From a checkpoint of a small image super-resolution model.
Model: 1.65M parameters, 32-pixel images, arch convnext, norm layernorm, activation reglu, patch size [1, 1], layers 12, width 128.
Training: muon at rate 0.038, 9200 steps, batches of 64.
Data: trained on microscope photos of single blood and bone marrow cells, 97085 training examples.
Rows from block 2 of a small image super-resolution model, named by matrix and row number. Rows with one number belong to one neuron. Each number is 128 + 24 x the weight over its row's rms, rounded and kept within 0 to 255. All counts start at 0. Numbers have three digits each.
Before each neuron's rows are labels from the 100 images, of 14976, where the neuron reaches its largest size: "strongest on" is what is common among them; "colour at peak" is the nearest of a few named colours to the mean colour under the peak. Only what is clearly more common there than usual is listed. The data: microscope photos of single blood and bone marrow cells.
# gate: MLP gate (model.blocks.2.mlp.gate.weight, 336x128), inputs 0-63
# fc1: MLP up (model.blocks.2.mlp.fc1.weight, 336x128), inputs 0-63
# fc2: MLP down (model.blocks.2.mlp.fc2.weight, 128x336, transposed), outputs 0-63

strongest on: smear: peripheral blood; cell type: platelet
colour at peak: pink; white
gate.255:128124147149110145159140157146110137136159126160154136146164107123140160103127126136100137126136115164105124120138135167132124129111129100148119130155141130072122127149166143100139099092090148
fc1.255:092100120139116162144127137106101135153128122130168131200151119133104141113168113111110113128112111133129173118095111154125119119148123111132162182119082142160125122127114105160120064108123145
fc2.255:145151099131133147086108131096139147145134135158120115145108106157124117129130114155186104136104130109104140096163124139124157141129128132121172125171132112116142114154115144123147193103127121

strongest on: cell type: segmented neutrophil
colour at peak: blue
gate.215:129142165158123167120116132164139121140084094095122154130138195124105136111144095105115119109091151114164122145156118152122112109156119121130129101147114116141127141143072141130136181111153113
fc1.215:155160079159108153120120153152159101115123084119121120157151162168147093127150149123105129142119171122138119117100103089093078139133147162147120124123136132141124101106065146089156150131140096
fc2.215:114147139130104186095149131156134121113157143077130146137101158124189109152130108084135143145148141141124139147194149092170099129139121125124134174123143130128108106125138144114111144170134111

strongest on: cell type: artefact
colour at peak: purple
gate.19:149108115149147098119150133104126129130141090105107125176161128113090112098130136117157092110143142148095068124124114090078145119127156091149098126110105096173174109142111147122129107134138116
fc1.19:155114102152132098107135139111144131109131095125125132182150131104096098109139120120157085110132143139095084127136104079076155130140168089162115135117120108169177103155111141136127098148120104
fc2.19:121152099125109086115147126121105112132115089137104128153142119091122106120143130194160117143114113148174123138133130137166127130138135111121115124136136123121115128151122128125139160117122103

strongest on: smear: peripheral blood; cell type: segmented neutrophil
colour at peak: pink
gate.39:156137136136111145164157160172145095148133106139109121178145094125160097135120098128140108111116140096140140087106147109151122112153101110129119138144104106103091117113134142128099069144130162
fc1.39:132156151102124132131165122142145099131129117153108131160130099131155137082131139136142140120085146109142101111116151122124098115125090109107118140141141117123090109147146095124107116123057151
fc2.39:114102130136156171132134106137145111139121115123119142177120134093130161135168148150133158108127116030125097176121127086118115148111128105129105146158132091143109108120137149134139138173157134

strongest on: smear: peripheral blood
colour at peak: white
gate.48:158112080155091122143133102087129136141126082114128170128130111137152161137172087138076133140148079102139165162133115120106158092111134133119106135143120151158137154105131123096157169111142089
fc1.48:088134158122104152139114105149158141092108169144102117140121165137154085100116114154130130131119163161159081147108167091143110138141125094159099139118110169125114164123111122165150144162103163
fc2.48:127132137101102102147140150096099101143159154105163114110117107139135108094158145132145169109103133173132150121110139124130151182100160115124178143127170098143146104111151170125133148137124149

strongest on: cell type: artefact
colour at peak: purple
gate.319:118118129097132111114113118104098113123163126113132130104107111113123128147093102132088114112092126140146077125124127150172117158106099198124148148123118143143131119114126153156139102125138126
fc1.319:132151126144104125167099113147116157195114141155096163142120105134148104142145133066124109140094117099157121137190136103081131093168124122085130118121100142115132106131134088111115142116109136
fc2.319:143143138138127123108087110155141113139092141131153120150123120114120143124101105118116100112108103089128107154135088072137105088146116095134128121107149106126132145120118133116121101115094084

strongest on: cell type: lymphocyte
colour at peak: purple
gate.287:134107130082159135149149119133143172151116083064185119165109130108115142130199148138173126101139080127138133116143106087117140115126098083109098119158133137109138113152131142147142156125119124
fc1.287:097168103184092125131120110105138123087142139171095120121120112125135100117090086133085139156144160143112111164105157111113102134141190167137177142103120116158122114134124085119101135158139107
fc2.287:138162109127176095133113121117094115139088108119114130123113153106147136129104148133113140110118135169157078119092100158133146089134131134152113122070120165190127109112107102136131141117108085

strongest on: cell type: segmented neutrophil
colour at peak: grey
gate.134:124106068124152145158149144110171128101129084066109166160123132162132134151104106149117161126113122135118122110146145146150144147125117139086127132138143123141122129096140131139158165154128128
fc1.134:141131205122130116157124153133073113166136136149151114103101185125093119142145150082114065129120112135118114144138159152104125129132124104130183152113101123116119119161072166108130181126138115
fc2.134:126116119137082112110129109165110145105109113094102126106094125137138121144122083121138099156118133130125108131098095129138075101127128139132147091123136096082115084142115141152109120143134110

strongest on: cell type: artefact
colour at peak: purple
gate.332:148109122142125097050148129103120129136107108102091162156163130125117145108139161144162106133131100137139048092175149133094145143094143052158133125162109091146152156148105137125144129151128141
fc1.332:142112109151134099070157127092131147120121111117106167151168131118112142110137144140155114127153108145106056115178163125069141129102129044161114120167140106150157151145106137121163136141130139
fc2.332:160121118116128098085148129132137106124154112136129117167127101056130122109129123114093138121101131141130130094080106097152146127107119075142133140092142124098132173129107137104160129120114078

strongest on: cell type: segmented neutrophil; smear: peripheral blood
colour at peak: blue
gate.177:128098151153110180120145136117102122117126178121118142111108135138098112143137099090152112135105121135150105135114162196126145165132094153169128112134160123169120186142115162154154111147139112
fc1.177:142105144113103151136181133114187100119116110138119141136202127117128151121128113111111134162129161120107146165130073148134109093077150097148123109142156091114095130139132085155165161109121145
fc2.177:105118138127117146095068112091120127131122168155138112091134103114129083121121147138150144154142125128095134117140170171127101156159181137155104120085115118156125129153133128126125119161140111