From a checkpoint of a small image super-resolution model: batches of 64.
Rows from block 4, named by matrix and row number. Rows with one number belong to one neuron. Each number is 128 + 24 x the weight over its row's rms, rounded and kept within 0 to 255. All counts start at 0. Numbers have three digits each. After the name is the row's rms in percent of the matrix's.
# gate: MLP gate (model.blocks.4.mlp.gate.weight, 336x128), inputs 43-85
# fc1: MLP up (model.blocks.4.mlp.fc1.weight, 336x128), inputs 43-85
# fc2: MLP down (model.blocks.4.mlp.fc2.weight, 128x336, transposed), outputs 43-85
gate.201 118:137115113145120135094184112155109152140079100149114137201120139155167131139135151177143137135093162144138183090126123134117119112
fc1.201 137:085111125126159153127196124130158117139112143150070132124155125129115109116138119147136120102108146155142084125121128136114085119
fc2.201 114:119142150140142145145153125127172135095094147129092107108121115131103141098103072125165116128126119124167121120089116138122113107
gate.202 010:119132110144097075148120114171175135155191145154219137115105153160100115103120158139173134114169128093126136143122136098145100135
fc1.202 008:133135145099166210134147142050069143114112119106087135142138100103136150134130091127104118124125136152152093118138132143138168157
fc2.202 011:080174147154093123116114143137132170126176105095098132141122098117125127129123108112132115131182156085127159116121164101124136154
gate.203 106:158145125150161096115098129180162105132140095164143092114142079137131154130147158120173085095131120136091107150120110107119150106
fc1.203 111:117132123090121175096094131144111145126107072132093124141093140130156101135104134143152132125113163174130105181141134143104138111
fc2.203 103:111162151176150143156135151137152146131129110116135142166113127191102139104143148104072125111075134156127148097127140144104130136
gate.204 090:142138102136153097094181120132142139076124125102154106131132143135162124130148140081096099142106200095177160106137119140108107131
fc1.204 090:120122159124102087113154133100122113123087104117150143150132141137121134161114140164131101120144117161131079158117162111135113125
fc2.204 092:114090149101105147091125165139074127143134055155119115100131140119129128097134128138116134121127160165119131096118155109085116158
gate.205 093:135095071139159097105102099145104134140117107154143150128093108093138130122145177097132114131135108129101140140140143137111115102
fc1.205 092:166144117135122088081117141153139120114121106160154116123138143076144102137106182113185153140181111130175148112150142133112161140
fc2.205 094:145166159106120139107166119121167057160134097118117154132079100160104168131129136112155100184180130129124148158146144128145111159
gate.206 066:100138124112135124163108116061130123131133150109094114105138132130148187134166153110111167121159174080136133135131119112123156146
fc1.206 064:086156130122153126151127119080105107146113126130114124098150123121137193131170132116098148123127171123136130141132097116124184124
fc2.206 092:119133072136145156172169116092108156120110175122118117156110151164134145132087108128111152118119174106117134140126136135097165130
gate.207 132:101112154133132099143117157136139147134041159140174121124183152156148123130115103133168104121133078155134131130138140157110113150
fc1.207 125:102138122164128119129179144110160152102168118119121141164120128127178126145165108123098157114139154148130088116132114118125092094
fc2.207 114:114119166142123125129116068139115165137118109162139122136127109164088103152133124137152122125133116148125149085113137134204106141
gate.208 130:119135121108126101127109134105139163131148166189102121103151125126143115126154125114117102146157142135139123111124113121156147118
fc1.208 135:131120147094151122164117111122089135145141162172147113076128141124134125154166144132122153128120124143147088120124110095132201142
fc2.208 101:108120139143127121168141136101121127136137104115169093174122150147131126080112128162107159123123105149101159107161123124091120147
gate.209 112:102128125119175142135117154097129154113113153156114112128169111146138157146116125117109173152109094134124096142103124087131126157
fc1.209 122:126123132106098147104172105105101144152138172177064134135141167080131119102102104099136099078162103129126154124133147125123130107
fc2.209 116:118123140110126119084166171134125156109111103108139149146127147141140135119115145126101135105141125161086141130146113092095155167
gate.210 102:109164163153141168109102127086154092091115118139125120124148111147109128118158124142105134115141150107142131126147098176096143129
fc1.210 112:134129116117151144108106114148089145103116122167126125127154185140150141126105133165143110157137098094144129145154150157090111105
fc2.210 105:168144168134130117094115172132137132117103108168134143096145186108143092154122156139128175106100105145128137137101111108054158110
gate.211 054:104128127134152146144110130138113129122146096130113109101106093098154150113156133130118100127104121128065119160136117133107126172
fc1.211 052:129092115141105151129171145126141102110137090145139099121104102090139153112106110130120095121122103125063131166149124151105126172
fc2.211 063:150122138112132109145129099134117136137136090134156118091103120167091114118145139126129118137137112133126124153140155149137121114
gate.212 106:154106108134138132135194152146141131145103189109147093115161112164147120141142173144132143122119112096133136109119111136124136146
fc1.212 127:134119116151091077146114153134132090092116120123130103117112115104137106164126165109106097125148099124120128156163153138123129164
fc2.212 122:138136143138110120131118105122138126111128121146112122165130124140130144093088112100139115145133124115113135095142149137136153152
gate.213 128:105124126086165125117109152066165121142145135129105138167114159123139094190148122100118115148124112125150141128129155112091146099
fc1.213 135:112113156125104142122132129089155109141126130164137129123086127136126089178134126090134119044110112129128134121135096140105120119
fc2.213 132:147151155131185130120099101155111122157114086149143169141111124142121091119128106105100119159143106138122151124148160079117140124
gate.215 093:149119142156127084171143117123142140115153112180165122113116078083139116145100151163116106116103185105144126118117101099158162141
fc1.215 104:125123113113153110132167136131131157119138102136149133127095127131144079123118129127128113129114199168118133148165119106092074125
fc2.215 093:124163116139117186135119109149138125140141155145102114117167087109089109124117147164171160117155173132140092097099155086109115128
gate.216 093:120166168090097101149135151107165086129126127109102108139153120130139156106065078144111182134116130124117146092135149149096159118
fc1.216 089:140151128121088149114117125102124111109095122150114092156090118124095173195129122138127176134139155125146148158122207114108151100
fc2.216 092:162168158134120153156141178069140128106116129158109141137145150144103138147122126137101118146083139129128133116171108126082097129
gate.217 010:135150094169134153099131146154097099139087112122157106187150144084132153132132136126133118108091130098114085124103106118127122147
fc1.217 012:160134115111130152114177117141109081150146134191156118139091144093135098143124117176119134106099136131139113140130095150089148158
fc2.217 012:072176144146082174072130140114158178120127121119101138144126122109116127135130094110150118169156137118133116132138180090120102127
gate.218 093:113129141139156122161146118079111154155125150120153142076083117143092151128163124096098140161089185102107127166117102114113147110
fc1.218 103:154163108149143142124113108150131097117148114132123108137149145130141117165137107124131133109156112116126121132179120164113094138
fc2.218 104:111137137144132100119090133123158161138144157111136119134131099169155123104130109116153141126097128100139122095115162125098116140
gate.219 092:101107105150141108128067142108129104163145143157103128130080157107124119079134121142088132145151224154115182153124126101118114129
fc1.219 097:080133112143144120117109122139135170115144140103108159082144150152146117129103170105145098119164150122137168155084158107138106093
fc2.219 103:107129138132162119141095123147152130118128099120179174130124124131169139130107133167149138096154128157145153111118124147184117119
gate.220 024:124140142114140081093116146126129110124135099098133126121152156118153103112189148133090109141104182117152134172143074164094112103
fc1.220 022:133133126162132157169111076149145120174114103127128123165121123166110119094110134099117094119156127117080152096143113137143135147
fc2.220 018:110156111167074144139125128117140149126108115122126061150119143078150141145110104111111102139120137075156099147128127069115132138
gate.221 109:130114108158152057095147130183135112143114129174137132137170176108139150157138107133111134107119128166093142096127103112104136127
fc1.221 112:167095159089133195098137117112116097127114088156125104106150126125116084125137138124126134140103158108131156152117146148110100098
fc2.221 097:121116170158132098101159116120156106119116083122179116135150177120134170099122140134143114140104177137120117103133122134185147104