config.toml
arch = "convnext"
model = "image super-resolution model"
dataset = "microscope photos of single blood and bone marrow cells"
train_examples = 97085
image_size = 32
crop_scale_min = 0.5
horizontal_flip = true
translate = 0.12
task = "super_resolution"
loss = "l1"
scale = 2
isotropic = true
norm = "layernorm"
activation = "reglu"
mlp_ratio = 2.67
inner_norm = true
patch_size = [1, 1]
layers = 12
width = 128
kernel_size = 7
init = "small_normal"
residual_init = "none"
optimizer = "muon"
muon_scale = "original"
lr = 0.038
momentum = 0.95
nesterov = true
orthogonalizer = "newton_schulz_5"
adamw_lr_other_params = 0.00079
grad_clip = 1.0
steps = 9200
batch_size = 64
epochs = 6.1
lr_schedule = "linear"
final_lr_fraction = 0
warmup_steps = 1840
weight_decay = 0.01
adamw_weight_decay_other_params = 0.05
Rows from block 8 of a small image super-resolution model, named by matrix and row number. Rows with one number belong to one neuron. Each number is 500 + 40 x the weight over its row's rms, rounded and kept within 0 to 999. All counts start at 0. Numbers have three digits each.
Before each neuron's rows are labels from the 100 images, of 14976, where the neuron reaches its largest size: "top examples" is what is common among them. Only what is clearly more common there than usual is listed. The data: microscope photos of single blood and bone marrow cells.
# gate: MLP gate (model.blocks.8.mlp.gate.weight, 336x128), inputs 0-127
# fc1: MLP up (model.blocks.8.mlp.fc1.weight, 336x128), inputs 0-127
# fc2: MLP down (model.blocks.8.mlp.fc2.weight, 128x336, transposed), outputs 0-127

top examples: smear: peripheral blood
gate.280:462507531485502468558531488458497504483517517528488488560440456520525513445440511553547521425392489579542521510491382513490465525508485472518517501522461519539384524492479527506498489529547505500514500537487443515548476474560535522551511431540501518505424479452502508453482556529502579506463582509429472431496488544555451441496503600543458451495537525444520523463497492548550476473507
fc1.280:494593463495442499474541517472514475544437474488471465522562576470507515514533542484448505461642529487490487469495560525532512459453522542438498533502528516519534455421462451483490539500510538522431551465494496461487502510508508442452545524498469468458494492526482423554528514553542434520466521511497529552464519449472533456500510452512517518494416544588556426481518529433507562584491
fc2.280:442469481490487457568504375529419512598484518479487515469452482502531493494464517532537557456544517468491551463478472494543513490513544559468547457549499437511447452489531518469510496524561461473477509512523405445532443517550511535441514453598529478540460519477475507514509508443518450504536477517518459502521553472453472529497415498517497493503486435453418462521534568473443415471535

top examples: cell type: segmented neutrophil; smear: peripheral blood
gate.120:576442478409474471516544543561452538491596483540476422443463479470451494532469483488450440457568480512509452451480556490532471487416526509498531499500476507524472482509442565505505497533571541479494524553552515529502512426493474527535484489465551517531459508535515534515484512469547511515469499492462381562510457544457546444509460488540509481477515521572513576518462508534510608456476
fc1.120:458504419465478489513504536534480509476505463585522500504460479464512465463478535485426490538554433451462519476489469512520509565415507528526476602478476504514453536488536502580531434561540462514513524524562510476522447501577500456523502457452545499523477543558529540560521526418542482460464456530428479606513472515464491441463509439587508508467515516507537511502513506482447529434572
fc2.120:543535475485491485519491467465439512518517496594443484513592526471557459469459576431454505515437413497506543516456513469464538583438468510479542534542539545470548541488511495485469544448440485527430519393544512542505550460467488459470571453507461482532542482467531530497454474449532466456521470517468461491478459472507494516568504459555514496503476428450435474448504519514462488580499

top examples: cell type: segmented neutrophil; smear: peripheral blood
gate.199:418542488502553537542521416493507470558479526552575505529470447463412492500488512525492521437473554531488512479416433513491474598511520501510446491485475516483458526497503518464481484482454549519500510564444487521493476467458511566491449489459519542458515577461533554503469379527535519469501496565476495476544470475511447525517452520511506622511444543526582522449519498493449527546529
fc1.199:516439528522541495470440505546480529605522433491537448588540465520490503421500491459529410470451531490512532468424519484497485514554515470540503514471561599507526491556470521470523465553518507531467440499477479540463533507494510521463541506493441486398530477458444500484484438503465487500502603506438522460603506516563505438527497558494516497537508516523435462531475453525458501514550
fc2.199:418452522575499508487565499497423425583527516463479517499462476525469411561505484483535474523470453514445534518540491472460499457432468536542593459473506476482489523468515512485468457448496513468511465518476490488509467494471542484530508601436542504454439483479565506468485495442418466517573499502506416458449498399441528444539530478533531454517528492504511539499462458442475547494465

top examples: cell type: segmented neutrophil; smear: peripheral blood
gate.53:467503407471544447507474377542486574569456460504446486506480549521518523518468503466482478556464516524440487539525526473507491552477575468540457530509477514439518499438531500465507479521508520515488480524534556534434440482471422545530475530478573504523493524455486527522474473466434520501520524525440496495436513542540459531500523536478593419513462590427500552463548543484561492557486
fc1.53:526506579507466542475511556493480430462578523490541477503552499486466450470539536582517471486493457505559498434492511487557477510547414519440531452512462506551433520541524541482534500485564550394562536541431500444496548464520568491502524487454410485502450494513514501500608539446559521485517505509519461535466520515441517493495429417523446521480514486479504491484514452541441496535487
fc2.53:503441497576502491475538539520472472514460476488452465477483478528451430446506457476511499417428494487467461512533503500461486450515473555437528498479490446430506520500464475524484580478450524548488522438437454427544532493494473456478530446409520523567511452424509534527428487433521513472445422503581549448504455517513497458538485411492484457513423455507551464506454508496533512513453

top examples: cell type: segmented neutrophil
gate.170:489482477517466451521459505513400522510511425493501571487534502494529469535547493441482475498518537526493493548449512454516492395428597514540517580486490541532486488446487518547462505507489521477481462488461523466515512525528522459528433492489456538484582654515503574574489443544497492470504471489462507537499474475550476496474476522476560482478469595467442497521546512528487464550418
fc1.170:497511469414484474476499549472510471400482491453503507523457484468462554546472503453536525490536526476505438505441512508522518439476518524510555505454471460409479449515547468520592547490527491507455563521506519526453479613465486499592510529466579587508539538498491495532479484467478553426501481468493589502546496504505530485471412472494499486525520540418509531518479561504543420541538
fc2.170:456488540476518446480557481597556506511516462553547535515483586453583483523526510514485391558457555460465481566551472508487564525563494535470485504503485460509472472480481508556537475525477440500546419469507526463522534437536533508492523521461453506533516538562499580532459470544547492515565513503464484441477528536481489484445512434540512501445540467502532439471525480520421450507585

top examples: cell type: segmented neutrophil; smear: peripheral blood
gate.30:486507557460453522468552534522560484452511448589485496536477481479580507477540462482501528567471566557523508551485446452500463485426541550453492495463401443534440473532457534525574468488510483544520547478483466520450493524525514547478481468439554507617490508479541500557455515416466500440490458476522576568479529509524475518475506429533506450489441541483519479492472521479450504526552
fc1.30:454509585522500509495525530449550467507503421596444503534451506453546488425610424505542522566485586511515496546486464454540469475486509514431494544447430492503452478499432501553528464491496521559538500501517440495438485479481541548488444496472530497559520530462539551553460463458469514476481477541539507543527446471539473483535516458578548467509429497482489502524458486436471488530553
fc2.30:543513481457528482491502497530467458470493474587519447469552482478508534447434508518544539546584593524526438498481533470437456526472587487434441500528570572472465480533483563506484481540499488466496497557472519491440565527472462532473483517488429492483519536454444540503536437507494499413523536581554526513479544528529458512481481490508472544558477550489564483520437486612519481533499